config = dict(
    model='contrastive image-text model',
    loss='softmax',
    encoder_activation='relu',
    text_encoder_layers=6,
    text_encoder_mlp_ratio=4,
    text_encoder_bias='none',
    init='trunc_normal_002',
    shampoo_beta=0.999,
)
Rows from block 5 of the image encoder, named by matrix and row number. Rows with one number belong to one channel. Each number is 500 + 40 x the weight over its row's rms, rounded and kept within 0 to 999. All counts start at 0. Numbers have three digits each. After the name is the row's rms in percent of the matrix's.
# convs0: first 3x3 conv (encoder.blocks.5.convs.0.weight, 240x240x3x3), inputs 200-207, a 3x3 kernel for each
# convs1: second 3x3 conv (encoder.blocks.5.convs.1.weight, 240x240x3x3, transposed), outputs 200-207, a 3x3 kernel for each
convs0.185 102:471483546499492549492440447505498490475529508544467420474550448515495453555457473557471494460542548460476545560480494440477469519509535481513497468546478463453540555541449487593525423454490474530519454473460464464505
convs0.186 098:514548495516536454472547459397448472465442496449525436451448509507421460511458554481516477459548583461480521485495526532494528520603444558460493479455520477515650548508492510453446506512485511469524458555499470519439
convs0.187 105:436516497434490593525533482499500433533533561467443498431496519479425529458449517513518489485520476506500517503493510466552510501502518513594499497581508465451558464510519531444505510486488489505513473488512479515535
convs0.188 107:462519504514442517482488579522499445462549459552475491501587465509478527491423457520587536500449413437467472481443490588491473480495492476572501464534513575536466514530513552512528485474421527523532407473529532446426
convs0.189 098:508500528497496552445587483465470473538547501492484532498511558379443563474450505540473436494481497476446457437554642504553560473463457490544532455556595545447466497441478468518498502540444556423542457429493529460488
convs0.190 102:496524491546485501501479500457460529432430488482496531508506565483512452466484554461417535466508553424511453456517510489515501467479576484510528536434555548449493507438444446479459490504510489547561509514509507504496
convs0.191 101:585489421458522496530460521511481460468551580531524470511531438528534563491462498462486475417466493465487549454496576493492465460461413521490442479458556549535570477499525541617493561489453500534499517490575457502503
convs0.192 098:562538488515489506566448412470507499476470558517504462494572493481434504476450480478545496452523533501558549498484479493518592467495510431501484501499498494549486483500478486490561488488493509445483466481566470513508
convs0.193 099:489561483436581567539505584647505478579594528481510585514551430519517570480485534496536547475480496517513487394495515479482506455487521482499518488518514495486505495453460512496472497442534449451549467444516478535504
convs0.194 106:529529533557574594521455588496521473518532579496576495454520475547479521486452471454474514432473506561592502552545474507501511540515504485517505470454527551474457536582557438485535493480445498358477515497461415518495
convs0.195 094:493568437509541573495415551492473444459515500527500480521493510544551517470576527499396493512473492562497454484578478446486512531477451492509541461538554495564597487504499496534502539539525516491494428420507543516484
convs0.196 105:526493506441530575493566498481497446492459476494514544449500476496560490474419452542533493506559534495458510526480462478473490476503589450501515464439511542506457532453526466482563493496478465515519487524509433450516
convs0.197 101:540475415515461540504503480469541534485451508454528540546511477529517504514510510524506495503544444492522532481494388528502500497510520469508553535474524546450456453507439476531525508513502489537527488476463436499491
convs0.198 101:532485512521477539552499492561491512469524524501456512462508545527467509486473545475543527500532456466524472493474420411561596452557561453497496552409486496449514531508562480513429506465488529542538579495520437514492
convs0.199 097:462586525468462508523474528520560492454526509508574544543461533494545459570577476511522453522539554537550537487470526493493519524464450487525466483533462434462412465515474444490528547594443520465507493482556500408518
convs0.200 097:471609466507387538475489506475463469501503457449488476573483485488564486566486489513527500523516434453488418506484479508518515517499492486563554470540493501477445502540507469472448486507507564538570586573562482513432
convs0.201 099:504443542541511532479529461480512561515498515446438438530544496452504452403481528440495548499537496504521480519520454474521438491543431507541481471480510482497545479430536534525471432527537523511504498491485411530438
convs0.202 101:548573493505480465522434539439437464509476496618484446486468492607562455548511570479461501529502428448495473458499524434532571543486493533557465473518525430621516453522529591572414540565495504563455468472530460554545
convs0.203 100:503492442537506426473457503489452455505477464481523483470493500462432496520499436405411473460490482484493542502559438489542485543493512481495543530489436534449463487507391546518492474520520424468556490449544535477518
convs0.204 095:541413456417465553457496506491467496531521507461494530554524510466514550454499437537480564558515485508490453573403360529497464582523478499498477415530597453488510438504488481567547506546534380479521505522542489434455
convs0.205 101:455569589505503590498486477459475534557522497558478469534562467530530477560560447495452516489488489541479491487508435504561508434484515485445551462499519517482589404489503503476485435469490511510475518589486452476460
convs0.206 097:464521525509442554576458517491500467465545506421504494513486542517472512487530468590493516511540518527493493482485472451586445478505519401493458480472482465521560471453510511476473440484449525503460578454477491513448
convs0.207 095:541466525462461549418512479550473466468489467551498449518497591508485539515515533470487442502434452506490491570486498437508489530505417504544501470600490443475460468544558509570538476500547498473446530541501543557543
convs0.208 100:524498474533492482429495481517591560523515596501533449580481495560508510519445459464521474533565490555495451516448533481518458527512480575485534526555496466429513527459449462496510577515442491470515478549462490537561
convs0.209 090:505524514502512436469460461513467550416510454506467438486491489551574544475504466547539471561484536492549508500490399531492528549499536556544471564553573472467545450521419540503525515538516481441504415510485498526526
convs0.210 093:493552541494397540489471418441535538450450520563462478543469517547452454493501480486461573647568489596545468444414508439490539495497539482540463509460489509575436465510538471517516507465406491504552409485490489483511
convs0.211 096:492420464442506448525557474517543496493613520494523490498552439580508559497487539446527477483499469461503548464450360460527527540492473477424573517520527547552523497555542473542578483570530458532482479494479520561532
convs0.212 099:545455532531492402477548546523488523517504514570523506501566486497550390535551534458463449555465400474476472447473483415506436456471475497498498488519452510478448502509489465436471543565494457527502436532518482520499
convs0.213 094:412531461522499460551464511521520506498458428487500511557496509498468484426532461499477527477486507490488492510474535546475521535469534529479499599509444532473501501511545477501566453484468484467506509440541459511479
convs0.214 103:490518461488528492505404419581619482473485500433400501453500575556447512571478543418464524472522466449479499482504553461466531592527536427502534556500449472463556473532578572482474517498513536523549508516457485436452
convs0.215 098:498564466462476540522460477485548462505542537493514460511556478580405509513542471488520521508523465470511427529517513499519542535534498467537479497534466530450499489456522493521551501530497473525532539541536548437504
convs0.216 106:465473568472529509501550489540524524489465511578508499561508487512424507450438435551526525489509545528466433452458520440439510497522490482425532514507502465484544494487481479497511533506453437485463442488529617500479
convs0.217 096:459492485577471552547512520463540495462558508452513497493526518505505481452557454509506512518555453518508475463489484441450506546513533542528403500477518486507475451491476451514449475484473460504519439467497446474538
convs0.218 095:482484423543473577469480460437499470447570510445513508559497527560543473459538457484557520528533473508498473468498512484521542488484439496535536439578460484513460476514594492466530451507520545505528560505492486479502
convs0.219 103:472480475537465521515503517457495601464459509534508528463475449507490495507515473478448459510533467493502458531466463571487493550479528501486472506487464422462527462508537515496488521513514450506486474456515597571537
convs0.220 104:492482455494557457576568459505518485609529455469476515545518489413523522424563481481528517501493519483542498447486472495437481413546446520513500513535522502482490528580502556514462566518483513454530469533533501474374
convs0.221 100:521528498557479440523472508473471498496462491512503473518464558493540519476546482507440419451486495535540523442481435517507477427563467424518547507529538509544515577447452569603516498556517541517522446496472471524484
convs0.222 096:520466467452473535445508481490424486542525472547534500494578434499437509439494512579540515522475514562542487470541461468467464535464472469471509561512543482507452507582538541516469405451549572637601500505495524457439
convs0.223 093:504461520452473525526556521499495466502540527535481487456481439471478487513490483527484433571571579455522493483498483528481488544498567455454517503444437552516520483455532493496540465485520478484512504501569551493508
convs0.224 104:500456496489537503549483502558543474538558512506550505459523573439473572451439487543548546451500501554480477437431483434600461514591485524465506510491492529535477457543496520534511515444451457546526464500513526492457
convs0.225 101:525517421471473409560466467594464546529545495432488494493468469494565505515549513481537509492526513447475507546468450512500532577475539525502528566546531476480553534510498472520496451458547576496493477442547487501588
convs0.226 094:482409485540499506505486495486464500523528436560567468547481462500484519511487493523549537506468502438445530427466550497508469484505473430494536554512561480510553496518492504580577501498463541496472615499478530561563
convs1.185 098:531528462474529503521558509487472454512479460533457530466503486423457504493511519451485532508467560461533469448532420504517528464488530457379520558520527486501545544521551523525555494472535465566532513580491507464514
convs1.186 098:501474503553487468466459460501499509572473475480492539496466513524467500446473451527495504495482440526518549525456469520599436479480476494546483517480458535521451529481535466499476522544433472467513421482468450551613
convs1.187 104:488510503489520505533471454544507525490497502609493513500500483465488479480502530466559504497498512522437529485501575526435534487461442465525515458480572505461489532495505514516482503486406464542522512521502499511433
convs1.188 111:525567488505570484537471491509508460546468597383529479515464471499499496539496460517480568501534500489467499466484506526524454526482529522495517490524510464522521525468472525465447564538494450523459483495537546573524
convs1.189 097:458522574530530534483498477606456538496452483409469533504581559471538469491577489467509510516537524550480555504469461511507544429527464490474529500460530528507501492557470487512471493480504477496512429524574435464493
convs1.190 108:530481413601562425493508513526490480470527428509505519549508519507484487482465535519492442430486474561506544511525520546477433434521513514566522473545498510485558510512508427472514455486444493510520468584496552534498
convs1.191 101:515503521560565531472493467546468597533498483462513435527548470481528481674544479556460428516562490541534512522478422501513543414533563513479518534498506549543519453526486536574486584534478470526484496483514533461476
convs1.192 095:455506459435455394563444512449496540463486508552536447404495495454544509547484497529498492495492499491441525490452513531529458491488465476386511500532549496506509425492447489522517524487500489453454506501530537490418
convs1.193 095:456496434555483528475501524533592581533538476465467423466470542447499518508488502491482418534563499476540503535395525450527492521464551570492524431542505494587437473516500489510456446523562539490521431549525489441535
convs1.194 103:439514537475596520502464515451457531502524516553524512496532568511533532562502478516609582558502507512472505508498500504482482589416519518525423450487519435426505506525506489489510515479522492457494500448449519544503
convs1.195 088:574452458515542454524473474581528522563462519485482439550515496418484541544496466543481478459530466431446387518532435524468520557438501451509514497451494472521476395477466496512504512562537518569563542470404445478492
convs1.196 104:497513520506469561531479521547566537505483550493523524503414527509540474495457510464470496503464496539431503434496440494497464515511463491362435452468476490535486459475480477534524476482477558459513482473515485540547
convs1.197 097:503483503396526465537535479467473476489438578474472453514594479417572512499546432463526527476547516424528494480466512512499427489486469479538457435583459493578569470489508510498471499446463504520526558494472417496507
convs1.198 102:444500524480508476414501465465525533449454557407461504457554497425492477521416478475481515530464423538498537496461487444553520563569512545609494513532503531498473411418507504431462562461476529517507527516488513468497
convs1.199 102:438548430496510540448445526510496482493488438443412437439549503472557478473484454429453429497535537510465518488518486445575528486600514511525509555489480463448435500548523496510546491442505528564572475500531527564507
convs1.200 098:488470488526500479440442525465495450484488484478454554504459437545508535504561622589439598414536526422559501486445461453584561582489494482546500504499453588499572485492476475520569448537469506491512520591552596545508
convs1.201 103:519444500534565478495548478516482501523482430545534493546454474473486458477495565498435460517469458468414519472492500562513562525482463498488507563562442475541416494543489532455492455491449505479473520534499480507493
convs1.202 093:562509483565494501474542438464487537542558464521499485489540540493472501510508501498537518489487557475572526528471467539455550424551512490528525442511543473472506548492503526555580466514459496447547540459506467493508
convs1.203 103:463458493549550486483463466504511530466509471500487472505557540450531596529372542477463555492510532492500462537481484524467540542538666506516468532516476406521510503535528540475474443422491457484514436507493511478465
convs1.204 094:543407551551525552475602533500530563554526489537501523498548493474529546479506485477509537510579564461543537453497504496474531524509457528519500502509542501531475543519525420519558516503501456499492486456467495487553
convs1.205 103:476471477545538554536563528541554441491524476481516568529407473549445471527480542471461550465542483508564489475520507552534485480500441426555497497497534426498488520481486515531528459563478462539545483456450507487418
convs1.206 095:471551517505536483467534481528462631477474511482432502525495466453527506619481406545551467581431489584474528463478542570416509477530524440494529478498488470523465502519492493478512440409504472475506471535493565453608
convs1.207 100:503483517465485473499476494525484552478480466460425445523514457531486466435551461502478509435519464483473429462470482531468492489580507475485512473512452514441479491479493474567475420504490459469561551498454512517424
convs1.208 101:501466527517433481508547462496432431481442436532469490426486470372500475500489503484434512483452483512469444507491533510472560486568585479524483525503487460503518531428502442446405475457457536456565472488433490463541
convs1.209 089:565434572473479553476461491492499491498443491458470427556496553473529472480504513608551519476510491404449388519538525539537493557540601510500495500490534504540478483430512500452461442467439455487493461525515451470533
convs1.210 090:535455447517517453580539495531504453526483470465536485486464590484495504473473507442471590568436501511534496466535517467514461537486410566472516478485479448484442507460509472481472526455515508510482509489570459542476
convs1.211 100:491516447485471515490508519560545511550533539481510520495487461478469462463490511555563469502484473547534502499411496420527538493548540550511433481520535472496509463425469475574480580476477526502477531521564457487450
convs1.212 099:430473430458500516481553530495505471543545524525491564452490504477537428416479486573493594554497434438502480540430587492428502569476554528395468476543475493528518560469493539548541403482505430508448438500505533456524
convs1.213 101:492491524567495466481468555448454492586447463528489378481482465523457452511530479503534521520505518543495496473497492457507508451508519479480539515463450480479527473516577414471442496499499458405453469437463494458553
convs1.214 102:483528517526541519487433500507517442506491432504505461555509430491507453500466456593504509455494504423475474459539507488571574418505523513506504540424536493486584512493464520535561515539506504507506519458520485483502
convs1.215 095:478478492501458597477394525511483437489485558492537507484512432513569500540473470549479515485501533500545512521526478518455477458447467469523574508532527529447455519532532476470547507531438484505549543536569516539509
convs1.216 105:512453442525452425500447619508478498506557536517446547541544487506475496442518495527559520470500448439539498529501494463480486452548462492513542509462456476547466490451487453513507584517430527458440421510464446473507
convs1.217 097:493531482461505523515474596459476515481469572541483536487468510504530533468498434482516504478485472442459504531538453511547528468482545509537451567526501542547555530523532492457499505449448460514511501569583503494492
convs1.218 087:473538524540495532541475548520632510498516550528471460513463555464527503547573526472444480466509400564554577514508523547509551497428554483524510452508421505505499536533496446530506458563465483501470524469549531465502
convs1.219 098:503459485450460470468497472526452518573519497496567509502504558508609577493549497556483482450443472492510474556456440483431518501553525478543483488526500516445523496513553464521481479476529507464461465520454468545515
convs1.220 110:563495563451495514478593545556493557554563546477483555436465474467494564440488484508527404506595539537450526462459533481461426473483581529583470510510495501473534492544436486536460493491515532511465465445409461432477
convs1.221 095:437566518528530486542472552471520571466476499567519436526540557471529574505508498526520531485485517507450530474575564526532477534473505451505436491547515494446540592472410479525568537553555427473551485581523506493492
convs1.222 097:524545513513478482542500456476483609477546433455404401490487479503505492541585551591558550468546552489477445458401496486467549501453523403519452563567470514511532515510565459511482556538447497573489553526520553508514
convs1.223 092:448410501512468525533497507483445524457446465449515508504555494483564531519502510515509533504390428570511454443499496587472483528507457526501529470466487568579471467498549514462437559509544430513519483488477455550528
convs1.224 104:486533513527505521453501531560529488489499475538419465409501471426465530459502437488454490503489460563528525480549544479529583500495639505516434547478446418530527497477533573531507516503493533489447515501588433439532
convs1.225 101:439407540505466445523542463488404526357487496499452522501458521543512508553448478444438442477451495534523548512529555607550527467522509490554470549491496561503442530543537468428476454422471511508485458494554502453449
convs1.226 096:539468513468480490426504579497512524501535575448562492463491468472539532533489463490466505501496470504520525485512433465476516521457557545551488486495507428515458481489485518488553518491498434527538493560496496471537