A small contrastive image-text model, trained from scratch: encoder arch wide_resnet, trained on regions of photos with short descriptions (Visual Genome).
Rows from block 2 of the text encoder of a small contrastive image-text model, named by matrix and row number. Rows with one number belong to one neuron. Each number is 500 + 25 x the weight over its row's rms, rounded and kept within 0 to 999. All counts start at 0. Numbers have three digits each. After the name is the row's rms in percent of the matrix's.
After each neuron's rows are labels from the 100 texts, of 14976, where the neuron reaches its highest value: "fires on" is the input token at the peak. Only what is clearly more common there than usual is listed. The data: regions of photos with short descriptions (Visual Genome).
# fc1: MLP up (text_encoder.blocks.2.mlp.fc1.weight, 1024x256), inputs 0-127
# fc2: MLP down (text_encoder.blocks.2.mlp.fc2.weight, 256x1024, transposed), outputs 0-127

fc1.410 110:510486531510495498478490481487500496504521525526521536518516495450448522498507485502490452521513507526518446537503515515513507526493524497497451510475477517503533451479516460487523479528507519463498515469462478516520521520530459516491478440519576503417460483525530548510492475519514468529496484497489497520513471476457515544469453534466458452480488527546520512498470507484495478527493
fc2.410 100:487513509541484541507499515524483468546524518515484508521468510512493460478483495531559474516523517540464519526516521476471528505521493501486530475536547525528470523498496506517500514534480473527531511508495488472512515518455511517513492524538485473542514519456455518498518533477467517540481473500511493487515482475529539492517534493498525488517470518467524532523521485502497508526541
fires on: "on"; "in"

fc1.473 109:521512529501485526441483498464493516524492507529453490500500501477515481554511515499518490546550538491493510505481471480520523467507481525509480502541477502521502447480559485511482484516496511504532494574476503492453494518490478475532471472457490523483518521499485509501529512438520516501501512500489510542510500513490516497574507506509511482522490507473481441521489495458500476499545
fc2.473 125:504476511534496503502505494468484490485468463454550522494480483514519512526459527543467468522483502479494474475470472531494500482524492494479525513492538510466515505509552540495507507500538496480480514564502543527534497490487465513478502503470506521531563488491473489473498535539451480488485471542543497507501481502486522480460499500512480485495478463493569482493482505509518489502506
fires on: "two"; "right"

fc1.44 094:518521489529487494453506520432486501529525528507515495511512534548491492500486475477491507523459470518515513548542492499517495472521516539443498503430552472528485519512493490524484488491511560476523539464539523520510530499499485477543541487534482497465512517506505540477512497490492519475494499497465521490516517472485541452494506483462492480510475511490502482524507505517523475472470
fc2.44 094:534527514494517508498474489452472464542564468498509504537500479497530496492445466487517518518523471484508501503494489515513536502504536492510483534560452500488507501508549487519522481571479465492541502547512414506532497467507569498511495497496517535430509528502480499517507490513508497479469469505492507493511520520490533528506507488544494550503543501488422494496450467480510508466500
fires on: "on"; "vase"

fc1.311 071:495511469492560500470498485434471485509492498501497467528483522484456542476494501505517472513497469493459455479471466507498497480522481503460512536486502491497497504506513505513455510539504471503499556483502480532513469511457544487507536542467535459492445508471486452519495506530479502500494532514480515507524559488460493498500517499480509499486505486497532452527533483501498495474527
fc2.311 064:493492484496490501484483537502498473505510501523454500518538493540457507515485481494522482500478454527507506514487485540527518557529491538495467457526481509500484516431506492503518515482508480527503464480462475461482538507496533528454503481511487491537501465490523485468489470545505504491506505472515483476452444527487510488491466477493481472537520515462486560481442522492490507492454
fires on: "pink"; "in"

fc1.760 077:541498482483490521497503507469513499482561483492544476564526495517516539537526507519466513504509511528510528503504517473488475524488473525498491531534485468539537463463470513519528468447486505495496518496450491501546531517495493496507497502505447473539518514507503511480542510494530500523468476488503520500493493534531473453466517485500532545528500515492495558506495456488499468474464
fc2.760 076:487469515515499474493516512493503474484458518454539487510523476483501523488529505459540488486469498480469496503494517468498524434500519499512506493514514501453484535484503522486491529507506534536505471490554508495544511456491547508484480482444524477498515456506508500550495507495513477458558513440494508482500479491497481476500494482494495508532497475482487476486515488470500523542474
fires on: "baby"

fc1.199 103:524449473501498486513492465471505485491529504497450486503494506506500488500517523544530465520510520513484458553488475461539487498498494505463497482460442516507477508502504504573528530497465528516533509502508493502481550518472509447535510523524501472463521513524544487506533486489495531525479503515501506531510485488477500482480537522478474477482487477451510470483504509487466512480482
fc2.199 096:479502485524508566519457489530458514503510481503483484521461497476503504501514487512496506551544492501515532477537547494486511536494504545491532496478505473492499540524494467482466528481446499500522485526571478520506522513487503488544461475571532496480496496487501500493494532496478500509506544538568477535479487493464497504515516519483506531496488509527475498467477488483551507493475
fires on: "on"; "apples"; "hanging"

fc1.437 106:488491519539527516488505527554529540486438467465504493489519492511481466529496518503517523550458474516496495512530484467495532550475526546509510493514502515481482502525479540437525454465527500469554478509528505484448507512485474496522525517496522490522508527525493463512482546494554530495477511488500547511487513478553489451492500492491498448486527529525500501517481492503483498480547
fc2.437 094:487501511525506512464524487500547462489509492488521481455519478495528506501499484511528478480500504492467526501520539502568499468536502489488467480473500528460460506513487497523473460509515469446545494486492481524468560472477506472520488491462508499461487432483488466515490533479520534549478467515490526504544519490558469517523520561501517509475512493503573514506522506535508471488528
fires on: "two"; "pants"; "pair"; "with"

fc1.272 083:529486506494549470546486538512500494482515487487481479528554450503506498495478535473445516516517480566500522470512485480510498503474497502478490502494516499518499544435532471505553525503511492497489460504479536476531526483486512545504489482487503490510465475493444469527506492467495459531516485518500524503496508491564511519529514476490495498477488487509500527497474473489490530486491
fc2.272 087:519444496516465545521455495487493495463442517493514457518531468519512504471472485516535493562530519485522510521485518480552492500490536468532506493453508488481514527490501493488497491480489485517490543463494492479495526503493462505530484508499505506511541488506482478467458497517458489511546482505494504496558517485548500481508514464494490505518479503483510459483485523458526488554477
fires on: "pink"; "baseball"; "batter"; "pizza"

fc1.265 103:510483503502503515538499557506551484490511460536581492512515527500456423528512482529520517513532513495505470516522474544458525458487518460513512519538486517507510492501505508506457468512504496491512536495474499488510542499512518472515498494505487525505467505502521500544469529460535467503523492488525505482447469485498474499478535499502504486485503482503498519514466498460473518527521
fc2.265 099:500513508477511483472483515510509433528508546508500515490492533519508496500528495560470493468526521493500527505512525479545494509547498508505506511490465493517498512503475512491538496491457510490539457507511474517552497504531500516484498459542480521514536455504466497478522528485514478507533511487491502468528482480511527486532499457516513573489467534498510453516516516508498490500505
fires on: "baby"; "round"; "with"

fc1.245 097:517483500459496517458494517524529532524522526534479450482486506531460474531503511484489486508509493502507469467516528469470502473506532555508521461506502488549553459470491462487444502475536481484530481496468536465517524491468511505534507492481444489513493498514505514512467519501506471531476463453498487532517504505517547487555538506506509494493464467491533535508485492471519473532530
fc2.245 094:489492503526522479502485475478467506471467488475534475477497517555485510494474484526524514502519498512479516515542510462522505465433469497496540533471543463519475506481546481452472493490488542507493493508495493566489477506507465494515509514483533463509493481513539494466496527513445466476508450448501539536487503510527484523485502495540474569485494498502506528497525489522491482506490
fires on: "two"; "on"; "are"; "in"

fc1.320 083:545493513467502524456536542509484511465447522508525547493506511473516476488520499470507512508485491453533505501466507473479492513508520503521513487502485483436504487508493494490517461494480492522492512494481527471496523518491480487534491501517490494519513495520483493503517521477494499466529505456507485527495554484481469518530486500521486499504500537497481473494471535493494493470496
fc2.320 074:513563534527554532482455493491464474477494497519484502501450516484508524470481501498466511477464536522479513540530532547485521515495501526523444485534514490515489566447481507505487494505512540475455447488482523497467486485469511475485523500474480507510526496508499510474537504475471470509482498503486493489522532496488509496484450512526478494463514503484529486524500510467483477487507
fires on: "two"; "man"

fc1.693 084:479493499475499456516517508474479447507505507484469490512494495482521491497507511475508505465511524487452453456535512518506544488493484490517494538479477505481493532482506471537507411509529525501479509504526524473490539498518506545537505466503526501460492472493512531503446509479515546515483514520484512513543488518517472517496450472493482503499535475480497477473474538490469494496486
fc2.693 078:517537495515485477540481508480496509492487528558507516469529508523487507527476492547506494513478505492476462539527509511522541491526497495520479531508527494498493496478502550510503499495495500488491491535502529479519513458527536532445522507535493500437502485488469490521469505445520528510514528497433540490523472444465478520516517472563504487510511542495489470534483488526462532501522
fires on: "pants"; "suit"

fc1.695 095:522556540495509484494526494528545497524503518500452461531545528506501470506471538465502501520530518472498502509483516499461510506492486490473456526519517480498490537535501512481537516496460533513508523510454491537518540549513515509504541480458462525566522575495489490451495496486522494500491486521458468507504523535543515514525522497505534515496489519546529476550510515546479521515510
fc2.695 088:499485478482529531511499514495550530538503514472505520509466524513499540523533502539499488510496497536475505453510459478521451487469458446511550501500541547490534508531480472540503508470564516501511479473528461489464537496516490487469560487513522483498517480498509538550517543496477541507499479464544461514540485492495465488518493517491470484470467517504495500516508482457477534517473
fires on: "purple"; "side"

fc1.93 101:483496477503549485452494503471491506441479553461488480490507466507467496505489560525520479523455519514523463520496509454480465539491558476510469507487502505455498504470510515535466505493498499481476498501477494499493504521459511474513560495492520435521498514479517493494507431545492502465460475500513499522484509484519488501509478501542555469521489508463490508495535532572486512492508
fc2.93 095:520460527515539489460535478529505458524482466504551509449506510503489519538528450477508492508462508486461575520507515543485495489505450496487482501489483513518504501563496517484478529549516453525521479474503499505480514514490513499506497472466513552522514527535510483485513481493537457524528521472475531488498497486494477486527525539509494510541490456491543502520562500518465493506475
fires on: "two"; "bottle"; "has"; "person"

fc1.21 118:530489457489518519525488487471520521499491488500497469504514549478506468484520481442494507480507523499494499523510496576477516509468509458484470487487494532465481482512516516541496490451521536498536531537489518506524521509512479479509488463503480462491523482518507476507501540499530510500489520492481544513552427533499510504498520492496487507529455509481482528469466523472506435428477
fc2.21 112:478503545457532520470526516502485470448493486557481471520505516516501469489480505481510481465489515528489496502544513524504554491489484503487502504451495525484522493495479504480529525530503532495534488438524502458485467527480527547475506479542491469522502492504541457480543548514504539501460493464508475499481519480490477534487497504527521499514476521499498504537495535512519474489489
fires on: "on"; "small"

fc1.623 113:497513491532517482517473451525508518543478532510460527482483512490529504561516470526495483454520473506507510516498519467498498514473495511497529474484437507515461502476489508526525509476502529502468471491496497523510528512520504502517462481548521477544546529557509498518490477567518469473519551508514545523501496530493467501545488506494473465504528511499539475555508504485511491467502
fc2.623 125:530506506495523547549482517518508483502432497503461496484494498476471529504488499481501445487482512480514514532505409528501522518496530517512494495501511495477531509524522526472503516508517446496509493504548509516514533494509545526488545527500448505440497532513498450498481499504526526501473507513485487499476455497534511483485480508524514524479471517496475535476510468474475479506450
fires on: "on"; "of"; "white"; "purple"

fc1.164 119:516503515477486480476538484522472505501475465508511483536510477512522517481512487488503421597443480471479507521502514498539521481464490538502463487523480551500513507505499524555506506511521515479533479479455477495495496527492498494498531500533444493508493412481515509517547526522501520523484505511500489576535509513484508524466518526475519534462470515465495465507489493513485522489473
fc2.164 125:554449469477487497529453480526527479494462511454485449499547505484506482518526514530504525527494476490445512469523505513475487546503544459476519478512531521472559525511483487502508460509504472488483506536545544551471501475513508506534433490464514536475529530504498519480486499481504471542529480486503527492483488518460447494492514515464490524485526511485510520497466506448500474532517
fires on: "on"; "round"; "two"; "."

fc1.398 084:540512487523510502500498531472488532480530468467510515514545514528532496481480485525469486517503481548493499539476488489502543525548494534488532515513490513508493489476476491488506516469493476483488516465530520493468524501465505498527475468513509433518502460488509491541491496498462487546568452523476536490505483506508493482446519508492505481488457511529514519518473518509499521489494
fc2.398 077:484525491472554485485502491487478500521539528473487499548508510490509470512470504501491554496499493546488517540499472486520489467474484496495575524451468478499489524449502485530480542507487522517488504517483463472527525493549501524461486496492525491523469541492491486497486482517506517540494459514490472483541491485503494501512492462466469458490516488500526454516505487495502540510520
fires on: "pink"; "umpire"; "field"; "melted"

fc1.338 087:465550492471514555524501507499468518473469509516522481506540500489445508476493521513490508513508484529495510511453516475540485493536517486499531447495490477495520474515502509483471506468477519513526487479511518504530528494528490453536485497494481439525554515489518507496474512477470526517523509506471527545462529475521497504534481479480487471490524462475546498511493516479491540535453
fc2.338 081:477510497496482479511509545462493517485484515514511500496530552504528460503537514506500527523460490521501498498452518530504486527495540552478542473505540509503498457498487543451445492506519483495508520528484504511542523490533454488531528480503484476505512466507527514514489502487505508517463511522513508499509489496514526493511421512509504499472492480503497473478477512485490511536436
fires on: "pink"; "playing"; "flowers"; "trees"

fc1.678 088:497526478519538465502507472458508509487501526473541492468521473523503522511496472510517526513479488510524517445512491478542527501460524459507466500475494533513539470480535505515499518503500486466518434492500546479530508517538482501487557507448494506493474507524517532504489501472530462515501498514475547492494552521480476511544474535546474462496482549504527515505492479495491477485501
fc2.678 084:476485517479529489498487460517508482516512483514545469525565504532533527505495493505510433511477473507504496483474481489568535509523506486525513481481450500488437462451541509498470492541472513502493491466516499487496486558492474460482522485469510491521526470508528470481508500474512463506496516510514490533534448520535493507473509542500510505520484472525500508465509472497487508499490
fires on: "pink"; "baseball"; "sauce"

fc1.142 119:482533487469516489512502514483514523485459520505502473497509481479499525518539528449477483496522541520511480521465526512485515507502485517513507485498470476549478505483503518513487503488470569534549520487465504506499512497525513525533496501517495476479518546489546494479446502512464497548481522473471545524491505500545511536508481506512440475493449482491523531511520440491486490477470
fc2.142 109:498514504454497547534525475496489504491564451517505476484524492485476490498493484516530518491496486512500524496505503539483487518532487533502505521558503498489501536478433471516552544484505470501516534514509476503490480512522516473509530497506513487444485476499496480489473476500548472527530472505510511479470497507496485526505484531532512499487508517497478521514539483514492544478472
fires on: "pants"; "and"

fc1.610 094:509497464480518550510515512501486517485484544481546514498502558518448498479488521526486505483531486523500467478502448442522548529507510500442467526517496482500521540522513498528506500474499548543475487511481495513525476477465491482559526457448493533499503530487492495554515514474512533485500539503530513532479498463478528491482513521509493487481466483533489495494497535515524537548485
fc2.610 084:462498459491487517519522523493536464503495510510483523538502526550529499521457501449509507492486506510507540456519576487480518517482496549481490513522526540457531501509491507492502490463536476467506522483487523496517462539515529504511544534473486496505533546471492497500537480530526522490464508532512494507482534519527466521481481473540511479480512504523495528481473472487505468461480
fires on: "purple"; "holding"; "man"